A small sound classifier, trained from scratch: log mel input.
Rows from block 9 of a small sound classifier, named by matrix and row number. Rows with one number belong to one neuron. Each number is 500 + 25 x the weight over its row's rms, rounded and kept within 0 to 999. All counts start at 0. Numbers have three digits each.
After each neuron's rows are labels from the 100 clips, of 14848, where the neuron reaches its largest size: "responds to" is what is common among them. Only what is clearly more common there than usual is listed. The data: acted Russian speech (Dusha). In brackets: how many of the 100.
# gate: MLP gate (model.blocks.9.mlp.gate.weight, 512x256), inputs 0-127
# fc1: MLP up (model.blocks.9.mlp.fc1.weight, 512x256), inputs 0-127
# fc2: MLP down (model.blocks.9.mlp.fc2.weight, 256x512, transposed), outputs 0-127

gate.359:506507516477521483468502503461509467494518499517472520515512517532502511544490515526491511481519470545508524526515474479511517530497575505546517498516508499514494554482480483519456510495492502535495432480497486498498486488494505506479471521510489492486500491528487490460489521516471508499494474460499487521523454476482508527564505470479500530461502496504510510490515494467480518525451
fc1.359:503496489508481505494530508509489523510491507463515464436517470489496486498499517513558533549498498494482444503509523509507451512476482503467471517484502516500483522526489472499486476480495493492531520539464516483506500463499515519519508540502518517492524445498480508528498499500525477501461516563474497460462508452521496512456533510490513520532491504561486488505477478505510557452540
fc2.359:501547524476499524537463512499510482504515494509506540497487528486545513483491479493487528528539489554570475480497462529509471519490531475527513483530495450534502493521487519557445499477434506524454439494527495516539527485472540513472494501487544502503518542497495509498472570527503519499474480498502514474494496529516535545491459492520501461441538531460515522498502499491502547500474
responds to: emotion: positive (61)

gate.324:513513479502511508547457502463466537490503491506519523514474469482465516494508489505481514517469534482519507495477513485480532472481503504481476518511451493532555509516496514524496515518525472495474461500486475473527546530488501497546469480491482503500453477510489529466518542528514466542462501530512508495486504484499509492541494492553518500496483518469490502476474465506511524509560
fc1.324:514501494481513502532484522498479488500519514481502515505460501508465531506488468510454496467494508467481540523484503495488524483516488503506548521471504511554562474501523502498517467495536492475468464484502505540532518565541521487532463514478469502494484527467507509445510558517495472553490522529480537499442516495497479468510504534547526488533498504502507484504485468504474481513502
fc2.324:473523491516478507475488497505486470491510549557537473460502464536542506528508504500513475487489516499512503503471439572468472504490487530503508504491539500494461504462433501486508470485481491471473495515531537514493464483462519470514514477487495539513526494450509484517506504483496506490495541498516527477499485507486562514510459488487518471474498471543550519502521559554505491461495
responds to: emotion: sad (71)

gate.284:518515480471479530505515483508523464479530497538483495497509526492454488520473555499461504476493495503539533539465501495496533519517521490499510536458536514520528515504525510531538500513483496494507511525514480535511472525505499447482487532465488499524527480500533516485514494536491484520495499490487485524535490484556448482485484433505505529515494445541451483491517459511517499477510
fc1.284:493489499519495475467513489531526478507538482489508477445495512488501488548465561531475532494488501509455519485499491462528503546493489467482502501491510502523495535535514490530469520538464512515473471546500531506521488506444499453529501511492514542471538452490506560480509536560528497515490517529507527507473483493523511537537449459491517522488531500529528512451513480500527516522489
fc2.284:507489465482490487529493496487494521508472549495513516478487510531464537526504476470512537518488460491580491519487495525448511479503477522527488491497483497494506543519495464554535522512529524489526555535519526493489435471533469505548513468533503513489524511474504521504513503511529540506509519481533502500479508484518509513497521503498502495536551531511478476539528534500533518531502
responds to: emotion: positive (58)

gate.45:452508479485476438504486464473464510507467500507515483473498493515470504505528477544455512508477483499499494580531479541493475488477509500444460488505503533518549452491511498509533494468483526526540512483506428533505474455544512506493512513486478487546497508516501493522485442533521448506478526422497521512532493511483498510505520502480506489508512520481498522581518511511482499504489
fc1.45:443513516481459492470484504497467512544456511521494477474493505509459505475501486520532499536482481454466479518485544459462474479483527502510491538487528506528516491454486546514470513469540525506501528468476469514482524466545523525478507498498528508530489498502489494522510449463487472471495500514477518485518505511518527504519563472487525524512504483528518535476483507498506475499460
fc2.45:468498437541468478521502474481490507505517527507480493481507461529466470502486495503534483463514522499500462520491528491502521487541493521500459475446492505521510455482487495477490503479533528529547498515543470498522469481522427548455491518475473480494483474514520408491478480528498471493527480477477447508497504527469514520496498497493492503513500453536454507484515484468478507503491
responds to: emotion: positive (56)

gate.427:538503511527485481513506486479515532508468551490497499511499498483529510516546477469493503509482529464492501542441469523461516479523467493502517476512505430482508484477509464478478521513505482499487505485515511495524520509495464517514487485491472501493577503530538500446510534524493507518488532497519503476504499501515477490528482509506516465506514497480454506482535461503494496522523
fc1.427:470454486497490498490496494480504529499530467508501508509528510505472509510502499501512507489556468524497534468528506523541485505513529507521497490511531535505496514494496503512531491464497494518478542507502527462497526468485501465483501505502518536521473517518532526527511467533500471484503554448479491510509469480487479497454531505520471531510492526489518479510447514506497498470513
fc2.427:505514519506500525558524474495501505494482486538524441496506495505455497462472493478508476488557484521528501472502444459477559500505505548537551450520492533484524508521474525566489447556499517497487508499492485514453543484494528476507505496522494478476451474508526508502540487519531520505496515473514490481471519478510544495485464507519504482472542482517498499474443470523488495527488
responds to: emotion: neutral (61)

gate.139:485487497478497569499502517471512497501514514470460531460497528498473540498537530490474456468498527476495516554478542494505473470475475507512550496495520486501508531510502525502470504460538472476528515515498477494550506441495524535503483460486489550517547447489493516502516526515485458493500484471509456505514547463481545476536519530502514463511472502504513493499449530563501493518512
fc1.139:512461491501537532526498476518533461482494509504495557504471491463503553457526477527468466478467524524536481536444528533519476536478499495511515481467510523472509514500498506535515518476512491497490505462497467501545495520488498501489465473483487526475509505531502520503482472489508422509520471533530433499510514454476531462511523520524492475542506503506536507481475478516510467519522
fc2.139:497503488514539526495538514499517520500527501552492508527506501527484511491494507506522501507498480538534492438522489485489512511554453552515453479518514489514522488457544449456496486504469509502562524498517491529475509472516502509490478501504514532500476512491476495506512463544534534509518507517458479512479507475539465482483553477508533472470495489490516488507469544504487509500470
responds to: emotion: sad (75)

gate.490:457479487511521462495476520497513485478467486535515486506491454484482477465529473516501454513480452526518460519463516482520502497515492545486498479531492556462541494539461484490454481517527480532466485514518501459497512437477496488519534475471505527460500487477515475487501471492484500527529495504491530516471463476484478457504493512481493504519542520474504513508476494516490517476484
fc1.490:523482494472526476488516494521528483529544472481517506484524501499524540553441565461495491493488529484486503526568513491493489498515518471479524509447487477500510505456501494517537505484480494489490502514507460516502519528517505467491464523492488485520497513542493525522493548513524522476520518451502453508506510490477483503533469509507479505469495507463496510472490500469477473478525
fc2.490:497485498513510535463474537520466497498577474475489454452519508549490480481511499461487497506449501488541514513516476501508490497499502541488551527526470464505493517521501482479493526523494472489522481459464477495511500495451492494522526524499434505510541524469508530475536498481523477489496522544528508530516521511512469507505487499494500476511501463517502528505499478529490542481498
responds to: emotion: neutral (69)

gate.184:496486493511520542466498511492501521471493506498500466544483462527477532495483517487506542532505541522520531509494451471506451539483510541444484494524504509519470518503521500478505483500499473511458441500493522518507481538494482473473455499458481537532480517501485508476465490511499514491548512515515433486480547438513481494477512483504501481488533524553471491474473482511510472517452
fc1.184:533527518507495495519522498523514529476495511474530500507525481475520475512494515490512478495533527475478534488488453499440489457482528497507528497516494525509460465510463482506487477545498494543556533504489490540503511480514544550544463471512544483504485505524485512485515472528516516505476492516482486458525529507499514507489479496514505501464537491466516510503529493503450454485551
fc2.184:495495486498527515497458444452516491449510498512529520540504518515528500462433487547514499505438453545503447532493467535492549497473458479537511519468521514473524456503499512489516520482453523491504473510502507496460476455511466513507497532477483509480515468500525531476484474496532476499522508489502494493483531497515484530508482538461522529537485513492481486486474496488506466497427
responds to: emotion: sad (63)

gate.445:479490500497497567473458511523486559523497537483513499467506498493468482542539484501495536478488463476486525499529475450480549474537523479536496506473483510460519514549517447529505544547495533461510519531535520551499495464503532471487467498510500545497492521486471491491496504460479490508529500482510512509527533527505511503501457470491467508470478488488495545475454542512514515527498
fc1.445:490514501455524547469489497476532481502510514488524484476504474505486515490523500518510489542506496470532502455515455503484522478477519465522476476475496493513546541512504444478478500475489549480499474476501476524538498468528499464493493501530490536546481513468524552466532535466496525488484488482523484513523515555498482486504489457439485511496502545528475507503496497523528533487526
fc2.445:492535536524500472520547507514466501533549488499526519530541530510492508511492484564541494500473474485504483502500461499529495458492514530479492466508522538514535507459518494492500540524499506549516558530510500511466481518461533499477448493481450549512534515494494497479535492478440510520485528496503505508484518503533513504496483551532478476514527449467536521503510508460517510483497
responds to: emotion: positive (41)

gate.450:529522513536465535481530528512513451451510507445461485574476499527476480474513475525520473490508446534488498470508498479454526529534516471467511503575475524521516523497521502457505456496539505479482511507519469483504555489446511511503510521444513487508509512539473479470505538469548521525472526465507470482458488509537483499449471464512521516490511512533520472470493539531493519491496
fc1.450:519495509517479518509512491513491506455505476455521498524478520466506488489522453479517492488505456523511457475478496505535507477548485513463496498527483514497510499495576520530530478482496469462518517459465481496538533440505473487506509513508497514544492508492516497478508513527507519524515465512468513473432476551490516481490445497485521525527509508518526465480512486542494504466467
fc2.450:512518497515494543505494483519549476499527490499488485477469462506516514537511512488504515496521490488482530420517529533511538510471488521525490531489522487470453487478525494480527517510489519500476481506466507562489516524483448538510473491547540506507487558495461525505480490536453517449525522497515494440467532474524496522516469474466505473486539493485517497534466531506494483502519
responds to: emotion: sad (54)

gate.165:466494529459508474550515483467456523502452486482539522515530529471455512518520477449505475525499484514500552504501503554485484465515530453485453508526482525513514480531498554483471539512491475494453498488521483460533510462518490514468504454508530483460528517495483508507505495504509536471533464472447475507459522507527548483526521492504534489476467530532446504497518519516546533495510
fc1.165:495485528487551468523505486510442549506462501500543486496484519465469501490482464471509509496528478495474523516523486513488506486557534490486480522490512506479526461501522500473504499516556493472475466498512484487530453495495501536440520436513516526457505489506500529497509511488508531451518487478458510520485506519514506485522510507503507455436504504530472517458493539490488482526529
fc2.165:516538530490509463478521494494509480495495499521515495508471512510510487452531525483522508490489541483486561462512505458473486478490541492528515502505510502530511491513508511526499473530541519472519487492466510514472474484477439490503529485489522558481521518511514504512525492504500491517505502527502501489488485480510534468503466456551494465538494506479499540544555464474535431499495
responds to: emotion: angry (70)

gate.268:506472490452495468465502526511431452506467509491498483508507518483491521488531513507462498538478508475491503492488507505462451468484512497466487477507505496542506521480474512521506508503531481500459520506493499486541487493502436524518505474435509482499515484515520489546553499481482462552500485499510487490463494524540492473488531495499489487535471486507480530531505529488475543461505
fc1.268:489518517540485543570490514485536567487491465493527504460503496531501494504505483515520522453470538518499488502539493465558523517484475521491526506492477507462484457512497512484519508549456517459534477503490481531468497541534543470508469544522471503471493501509485497481471489525502511492489501473482526504522506493468510496505467515528518509490512485479525461475508494518531442501491
fc2.268:482495520513485522494512502484496497508496486516498514500500475513511465499488445494508488470468499473504518501500496496510477506473495526510503498483512514481520515487521469498458524487473503496519484506521529461458502508517495458497485507520430498541509510473473461532522526528432546494470503511463507538467460558514531542481481546515500513530444469500461493482533510505510492520492
responds to: emotion: neutral (84)

gate.358:526526480537533544498512485489515478537533475477545523532488488474493473494523481554498534462548478516474523480501463504524477484471481478530459501478479443468503481497515461469513513529475515487531518459515509504546509520488477530526469526521533496499498467518500484507498490514469507488472523499493525514475506481515516495506530503458497479489489479487445521542531521483475512503518
fc1.358:531555512505509523527520500495521471481549488477507509501508514458485457513500496522489504482480497471489498497490501506539512530509491485480458452478494483509494456490504467459482546509489536468502497426518467520509506502458467522520483498453529518519460474508485474497484505490459538479461486500495511562524553493525506460495532518504503506459482469510494512493508501467508495565503
fc2.358:513520467550483499477500502510492489519503494456490479485507473535514477510472491524475503460512432462487532513521576497481492517514558523478511466505512509501493462517482491518501479469484486495523489492542467449462533448521486487485496502500491512446470495515527458541488488513469493473510498463525508543498481513494495523487468494540542460459510516506559471476524531465494474459511
responds to: emotion: positive (54)

gate.206:536505566512452491502492492477468540473495473466494477483531520531497477471477537484519531467499518514515534518497510528498486455494548488528528488504515522493466514482484516463510493468479523520486551437508481552511488499487532530488565476523510519518471505484509473527492517477519508495510501518518500516494515478498487545498514547459479503503485483483528491531544549483503515508528
fc1.206:476503520502504515523465540517463476540491484496535497482447509460541468489522499537451498473526506508487513532487514474491536527498503543473509477530514500484523545528557518522536546515524432481517530479514525475517502542482482530497517541480531489483463452517519508515472494470456493456492475494508485488485510459469550458459472519503523501527483518455488482493481474532531537500504
fc2.206:457522471490453513525534496486498484511498462428512520492488477475492519484503543507501520490455456489501493530493478487512476516469491468495506516529481495455483539525509514533507473524494471493526504472489496504486501506496475513500569515469518498492509483484474492474474475524468482491512497528537500495493519491554499474451506513478482530503483486470470496440465553480503456480497
responds to: emotion: neutral (63)

gate.160:470522528513560502512523498482458484476546458499506490490498483524537473502495506504552491513514493503500516510506515536502486496502522542530467469509478501507506546495526550510472460499488484497462480482510532486494524484521482535513438495502493523497518531476517508528496526522469485504511497513465531460480504468509468505520499497512460491463525529523546524519543464503442517479480
fc1.160:466522529499533540511524498467492454482509456499509519516492475522537502500480524503545462479502479515534512510508531539502494484463499519529502492500498515515487536477526545523524441512474488509478520476527497505505503502490490505484458456520490489497477530488518529542508507480494496505530486533455532449517495470535506523519534478496483449502535543508563509506514451475458524459452
fc2.160:481472528488487514492518510480551547454491499471521486512507526496539478514482513464497519493505498500517455518505530492518462540441523515473513486457453505474489513529459520506496538480491484484509481506498502463562506505477471463518522519441509472481499498503456509490472512477515468475534479525501469521498511522533510509555489496501512492458477509500537471468492472457524474477477
responds to: emotion: neutral (70)

gate.116:516521507518446490530469537506515491514506546498501516521494486496513480494497485470533499488499500491470473505576477496485527509481484460482479573535486501484505465508479541530522465528530519497485483513480490517528505505520499512513457508503501469496516527516483543483491472521520482502510459513516506503493537492496473528518484509522524515485507515514482469437498508486553523478454
fc1.116:499530503475554533495492545481469494528487476500510509506530515522471515491526514472536509511497494503537502498492524513488451468518495494507534504543521510506464536519519473507494495475513495466485514489498494460509493464521463481506494473490457508512510468496549434518514495514522509493541493524476482475517495551498462494503519476482499504555465489519501481491510559497486483509491
fc2.116:481519500491507504526481523558514475529490554509467520470487516491486556503509528454511532563475516505496516489511491538488494502507516488494515529510535511491481493552545521491476488491513496553490518534460483517483532474516522498491514486533510504506508473500482468523467512480510541515480523530454518447499489519452473530521503535505556534490504519557479464494504524491523445533494
responds to: emotion: sad (55)

gate.122:512510481487507519491540456528517493511490480538537506497467458499495506517483497508457467517500504508550522520504470483515483462493497489498522520492501497514485494437512524502491508512429466483527523490492521481509501436526477474539488466488485494541508494505513503515478555503450498460502505472545529506516533495481456517468524499472502513525537510524495517518457474506496486474493
fc1.122:484490510535505465511467503470465525509523488509530512521479491488503486514487516520498527510496513482485536480496491529507555512509486522492480539471485481520520508485510561496494518484502524544511506509495468482483488534477518502518504545494541524543535486486456471483519457494541468517492532517496442492470507520527521511516436517454541504525516508475507492508475493520513470464473
fc2.122:519519465466492470492522482487511461461457473495501478500513516490503481527503502500476505510494528479516511521534548523557534496484532519516491521444485491526495544529438507499504544534505515520527528505512482531483518499493487488502511512497487459511532483500471505467511490507492459526558557534514492513521480527558484479537453536484513440505479527547527508489472495536491474535472
responds to: emotion: positive (45)

gate.439:524537467517488513501483446497487537487524484471523473498490500522510488510475496503528462460491493504481503468497506516508532471478493559509494502491498528482513499542534461490517532498479518472515516516504521486536529501500537458495500496502504528535475518511544514540495510484485439559474506522464521521498549474488472519460526487530491485499532481474499497490504467524520493523514
fc1.439:522540463498509532502499492499505507516468484507476538481498462492576470487494491488530499487506512544529508502542511472535503536557518453492545504496456512507533484524489469535514484493541509525550529487534484484482474502503478510509471527522474518502495503475494518464496471518521532505457491477501492539518523514535551530494509509493518469511498503501498508488503470487454504478516
fc2.439:450464528499518467496522482495533543519464515535494494485527504479506509487513462466497481506479489494489521537487534489508517466456479498531487502557529522449493484560519503508545510481478503504524549542492499498493500530537509514472539494524526479518467491471484514482513460508512507521485527497543493491528498502471533465473506494489504524459473492444483510532517471506530524516468
responds to: emotion: angry (43); emotion: positive (38)

gate.108:466535469479487511475511522518490519542488495475505458474516496468492525476478514487493515492518486522491450491551494520534487502490523525521484507511555439483479509470519472501444503553517539446480527456489488507509502479517503476503483491499526448536503496507493492482479525515497512471515472496534523463484512535556503499504541508510479504472477460463550496498480492453470468474501
fc1.108:494552491518496531500533477523523548503481461506485496521489473513471498488547486485557525477513554492536520510502495525529495485484500464464545514518527450516476472491506497493451489527475539492522500446459521502530468499527514493524466453498517513551523495513518507501500474556522486484501496469553495476530474471530491518502480514489500485505531512420464501511476528485477487485486
fc2.108:467504482545519496518462527572488485506479549514484477516470502508502484477499481494488466472537503482513506495516498481495525464485516516534476525551475568523496525518488525460500489466483497477521523478532482484517533464468500481504489506511501515566481498493506488506513498536542497515503488490523501551505494518472468496521503470500487516541490533507506502484516488519442483500521
responds to: emotion: sad (56)

gate.217:449504501488533530457516535503505505529537452525542505521516517471504516486508504490524498530475492484477497455535498518501459444495493511501492502497521503528473464513500493477493488527467499491513505497485481516493492483531506430454517465490519454509515509547479465533489506509440517498524496457472528490493526484486518495520456468506487505497455490528527512509520498524529515483493
fc1.217:510452477516490441488501490486473477512472568468465476465504481527506488542496514520474519497511483502514490482487508499473536528513522453498524472500462453488476511503530535493494492477516484520486488567478492498504485489505467511543504512456473517465493504471531515474471495526540498508518523511512515524483478529518487451521535547506540518494547527466522529493484476470508478477488
fc2.217:556487484509460511487523492541479501466505539483524481508479472470532449468465502469504515494465478490499471523499481482499522488464502518500520513525504497476505471508535465525482485535449506502461510504520461497481504483478489473507471530500545474452521463491528497518487496482532481510484499520490507479451543488502487437511493540537479473512473489525518491541542439539477488521536
responds to: emotion: angry (39)

gate.58:500512488499496497494504462491474475487466541496481492520465500485526491474504470483455448450555535462517506528519539510473479440487535520487501546423459454512512514501505530455534487520497526513485543494488522503527492519553495477489487513514511509510499569512528524483520535507506476517522467545495509490502502482497481471495512523545511525490510532526444492577504502547479518509465
fc1.58:498527498529508540482526515515533476486533479535532489484473498525537474467503522544461527503488491472490500520512532518497512498512475477503525471481520507510503512505493512535484509536469520515513457484474479501539461438517518489532509473478538553455480498501525454522469537547503544480514490538455558491522505465481481526574491479481465497506521498552513495488507480509429506510533
fc2.58:487508508474526491498525492505525548471471533478465492522508487520514502502503476508522489500480538443490467446535488542547493454479515529494506510480515465485559546506541492473492499507540462501508481504519444479496499533482500473467514496518470480510513546524497471500517525510500496496486470510491478516490491548485522523496502460472454484505520506497509534517486503570530518534499
responds to: emotion: sad (54)

gate.248:472518465486497509508461499486527470518461533477506465489492553531530484445505474489564530524485491486494474494563486494445539516494498497523501480475543527506438534517495468568490502462512502505495479480473479468523471512512486474507515483482479495507511479495462492516485499511482520450477517495510534459484509526541511533516534517497528498490471509418477473491498477463478488448505
fc1.248:440499499500466487481482560491506541514469534542459506447507504480496506470552475521479471455483555530497516480515449500452488508525461460507473493531480534467508517472499504498502464450477508504521509485497531507474497523475505506517535458501486487480497506481469536526483502511509519538513479480525467469489492492522501519502528519466527480508530497468541501487522487505468478525500
fc2.248:484506505536474523516502474499516492496519508540469510511486525470492526516538454478532552476496558467494521516534493450475477492515526524515484479464521469503477505462492490501500514517471452500490499517448472495484511460531514502518520524464514482488434489492434465502490497527513484502462525506526508497517525497525534494500510498469521511481514438515506514515500491477483481477474
responds to: emotion: sad (72)

gate.156:494536473470450552505511507508481506518502503466472472476506502485510485537493516484494471502504516523457495546502508459490543556494510489503541422471511465477484508493508514512491485521512487525524522505473474537526507516504520477504498505479547464469501461502501510478510505497523551512530538551508492460503508487496492522483498491487487469541526455477460508525545508577462477501474
fc1.156:494517530465503521519526495476473507518531559524540456471497516481515526505482520454488531536495521503551558550489481507517519513505530453486505479495510515503493517504486527488537528477466525500510504499540498529476502538494533490475464524473517456483513521517527494556497438529518474455511521483511470539525496505528463513491473494476478540516507517507512536479497495524470505483490
fc2.156:500483487449475525524492479452477485492503484523509460480547527532489523503537481448468502488519488503512531490481542480536487503485489491466506554529508513501510516501512482525559497518508484504471536525488496516488534511447527506513506547511518507507503508576513502523504551497515521498490462549457515507489530501517524536506471489515538509503510547512510516482528541514498488425535
responds to: emotion: neutral (61)

gate.437:475442485525499504466510493469482461498508466490496531482519529489475536515525462460497491507468490492491503510469445492510512494524485504505473534498538514532524506510532495499563471501495479481527507501510489514475517543468497490518488516466514524452478479487484502488495532454478516457465520496476483498509507506525515492515528477494507489512518472504490514502492519485475511581502
fc1.437:528476519499518448527484473525503443499481480535459502520508486471508481471513490476503509459533468455502548525512503484544495492544489534502509533527478502484511486481521503516538511525495503467482428510520478525486528539501544519473536456495490498523527507473495556469503509481535513528496489477541465460543483491506483483468506546490521505488513504456476508505491547504478541545465
fc2.437:504446515499527499484507472522463478503533535539527503470470497467498489505456457500477480514506528475475470517493477481474506508499513503542522472467457517446514468454483521483523430526520558507479514504504491533508475502461467457518509478461497462479461506493537471481524513480528464496500455443506488504530548514514479548497528459505491535485476498495535516469493494479515451481455
responds to: emotion: positive (46)

gate.157:464534512483489533475489485478471519447492461493533482534495541527479464515512481521524467478515523543493490493506490555496500503508482523476463477478482492492468510503479469495501479519527508503486453550501484474500486528503526519461490507552530499572514534492491460467560508532516518476503517480450481515509500507453506511492460486513471524523517568473464502512495476493530534445537
fc1.157:479492504514523505526503475508541506512510529495451514475505506477508523473475510500530511531510502536493508500486529472461461481505471532510497518488500470516519504519448530531553520483535517520519499537458469526497502461480549511500477546495471518508522527532502486573533467519507455522442475484518492496485525493470506507494490547502523505457485458516489465501517502515514473526499
fc2.157:603503527541522503501478519489449543511454496477524497543495463512512474514527449502513463505512510474505469475488504506459499486516501505464456455477494511500534507499520496493493535495500475463510486485464522473548494530490480539501519458533496491552488522519524464488507554511480512486512464533481475542486512463489468488497476496480448500511551493526452472456497498521515487483539
responds to: emotion: angry (43)

gate.175:487486486510467478481514471497534501488500509498425509518509481490450548512547505474467474550462515521540493502505492525491494509511503514510465494505428492479504501466467529488500529463494491481529478531541493458510470469520448510477490535488471502461492556472521489509433519517552506487543516507501477507509494493503521487523523497499525517476516533509511485536463521491457500482492
fc1.175:496514513489548531513496525484501521555516469531537488498531526496486500493485493518565518449536475534509556486484508499520517487520547512500492509488509518504500493495547481482527540507493485487474532470493520536477516514487511500556488507531503507528499458518513527494541492486460498502505480481501546482520512488553465504534530458499497546519493516474490502507503487528510532489519
fc2.175:467559512486488502493451507531494514502501515472514561503486484447498531485523506508492478502485493472505522551520530517552471538531520508545505467500501491532493475478490513528527529509467482500494473497506515505513461530496433516505527487512495500503472495507519465507490508475522492496469518535519541461463518480528488488476471479492513477454504459488462516497504459513485548496508
responds to: emotion: sad (75)

gate.243:515530516488501510520500489488522473439474460492495514471520502562498527497492496487512461469526482491514523476461482483524501517517498477502480425500464430434466477533486501490462511513510520504491497476487486503455546447530509539505486473468505469493493515503441493516467482483463495487511526534505482512492453452505476506483563496543540485462540482523494495521518514534465480492504
fc1.243:507531568522519526501484505491478503488494499483518501506519494508468497485505496509533461491537470490509497462476546506493478506552533496504466459537463474488476445493507484543531544519496526503552463528504483504500530463505532509507478507454510491489504500489446506503416500471471478505539522487514507465489442528492499499483525484537490468458486469497498487519531514513478498499434
fc2.243:520512512498525547534442500449464501518488516518498480497506464495478499537459525472536467512472487513541518512500496508505536497494492483558541512492479521513450558459508486481522473477493508497464492528551509488502517513493511493503506530469481498470488436529530522496441509487499502480493487469499502506483475508477519468535460523557498439536489475513533513511507485477453524509495
responds to: emotion: neutral (65)

gate.285:502505498525522471548495478489534521484511467501516576476499519529499487476495492493470493434507495464471488487537506496517499503495443497518560442477478424500549474498488479519517516541527516475504507535495512504436518459518509495518489497538454496510557499476468496497508537463472526562528465484520474521497457515512491528488496481507497517467468493453468539473494522474506506482498
fc1.285:491534512501507516474582509492509483475520502551508482507480489506474545477513488500526514477467466470486470497535490509482503520539483521511515477511538467504479514440482490488485465453498513480533568494507517455525521496510493432512499556522488473488545520560476478528514510490514478470454515460536453482509502474454529522470522471516522482498499496475527502473474517505503506498470
fc2.285:504471551544479498493494463506509516500504538491508520488499534563552507487472490478487495501482472495464480520520502503514554485513514511461467508497517478477529469475533492441497532479465484528491483438496520484515524469521514466554487510470484497453495452495479462500526482482535517513486547455494473550531457529509498525509495488525458480505536535503522484466510476500487512507509
responds to: emotion: neutral (63)

gate.194:453547470482461507482462529500484519471506520492504517487499507513506496500498500541476456464540512480541477499514543505500465520498504507520487566489508488500478528534472500483484529516488513460531489469500496495510492504551505523487512475468502506484444476525506468488521519504529494483527454459504529483438482440539562492483476534455563500508498504489527538482541528487471499512527
fc1.194:524499484514551525499539471550515477493496476532502505490513495497506519510490490480511534491441471495456483532551443488546519503509544470493529464508477474507494516480512501535479479452499495484463547539485503528503505466490508486520501530529479490488560537501522500523478439509462495527477528516482494527520534516492459507526479506554498501477478503494473451490514472514519455478523
fc2.194:519491452478505499466463492525473507531532495511505483466493526473493480523512498503498505473511475493472478499497531499481508484515476550540503507515520508493491482482505487468498471506485499558470494459444500480504494487520480438493493480501502495532527498538424488496535519498484495540499540485513497525509498456514495472518464496528518511482534512474542504479516502504462504451456
responds to: emotion: sad (54)

gate.126:538466517501447441459510557463500506511474497523494466521542505470504505509470484490492523526434506513501534491488555476539473518439511532523459555453497507498523512486533481503485501505477521507491493514517475511508493508527516503519484482483514469479451462506504507488514487470494484488521553511488483480493523489469515495506519529462509455449504486472537464452489496535529479445520
fc1.126:486501538489514479521508493497520489481526517509496549464468494547509524493543539491458509498510484486570509502517491506500539511519433467519513475484564501525474481543499511468546525530508494523517515499465516449516506467472455457492500540522468548508533506520484500500488527498474510515474504507514504532503479488492491486496477494519525470460522481506500526513529488445429497548500
fc2.126:485467448490474478490513513518535482502556502494470517511502525467489530498506494496553497523443490523479517548476518465463538485530530450510477541498543510515520528519520496558509487484559493520504486478549515473502479499515500546519495473504511500478479517522490519500504465517509491532456471503468542505460514560491505496512482500541505495503507519473498528491438480472491498487471
responds to: emotion: angry (52)

gate.509:532468512481490487532491527569492508456508540505466495463455508507499501495515503468500449498494438503478544500489523518469505445466546475493525467491509431492527502517518516484486471535530471494470461461476470486499473490510523478497474494482443481479490467496497476466478503473467496477492521551536487502545542487508489478512492486528542478532516502465504509517507460558459526507519
fc1.509:504497495498518498504486533527518506510490482478549529493559497511527521505481501493470558546466491507546497505489501496511514533484524552537499517547520567496486459527511524479498494457464513475527482482518486575447503481483505522477502484462528512510476503492492521498545496528495470505512476446481515527527522467527552510472518460488458504479478495494488534531486532458484515494447
fc2.509:518491513508479525538452506488486542479503478489535497458490507475483489495471540542519489516446477546515513493433496472451543494483539458475511466468507500519477491474498524474470487521490459489529492468497483515535475491518491473464447493450486519498473557519492516488494488526489493517548486516501486487474481454459501486497529541485467508557520520501481519533502521517476478495497
responds to: emotion: sad (65)

gate.276:518515476459481500476489504499496521517502501486475547533435491474533497524460479509454467493467536483510495485492461496465520482485459507486492511468487514491462471467505496504504457525494524519490497499490517546539486527522517561472506501503512476519497539492502498463505485521521463516515510523531495520488549544518496524486474467496514511506486474478477496494463486505509494515461
fc1.276:517519499501548480489477536474513485489535545477541516545531528540512496512509488541484492503510486515454477525490490501518471494495438505525531492494562481473528492512499538490443485530498494480492519485508472478505479502497535485502529462519499501484561476514522507534495516487473505506514492509452493480450476465504442544513543454512460508510517521520514458496479525525497497499465
fc2.276:502446513515530478484489525500531546532517522536512516518504506529565505446518470480501542512513467481461504508501482509470442508465504502505508518548482513468560473549447542544463524490492463517501544534514480483515487513496528512490504487491506484519532511542485473515490517462477508513480445457543524466516502518507494520531485506495487506505466510540465478458508499457498488522481
responds to: emotion: sad (56)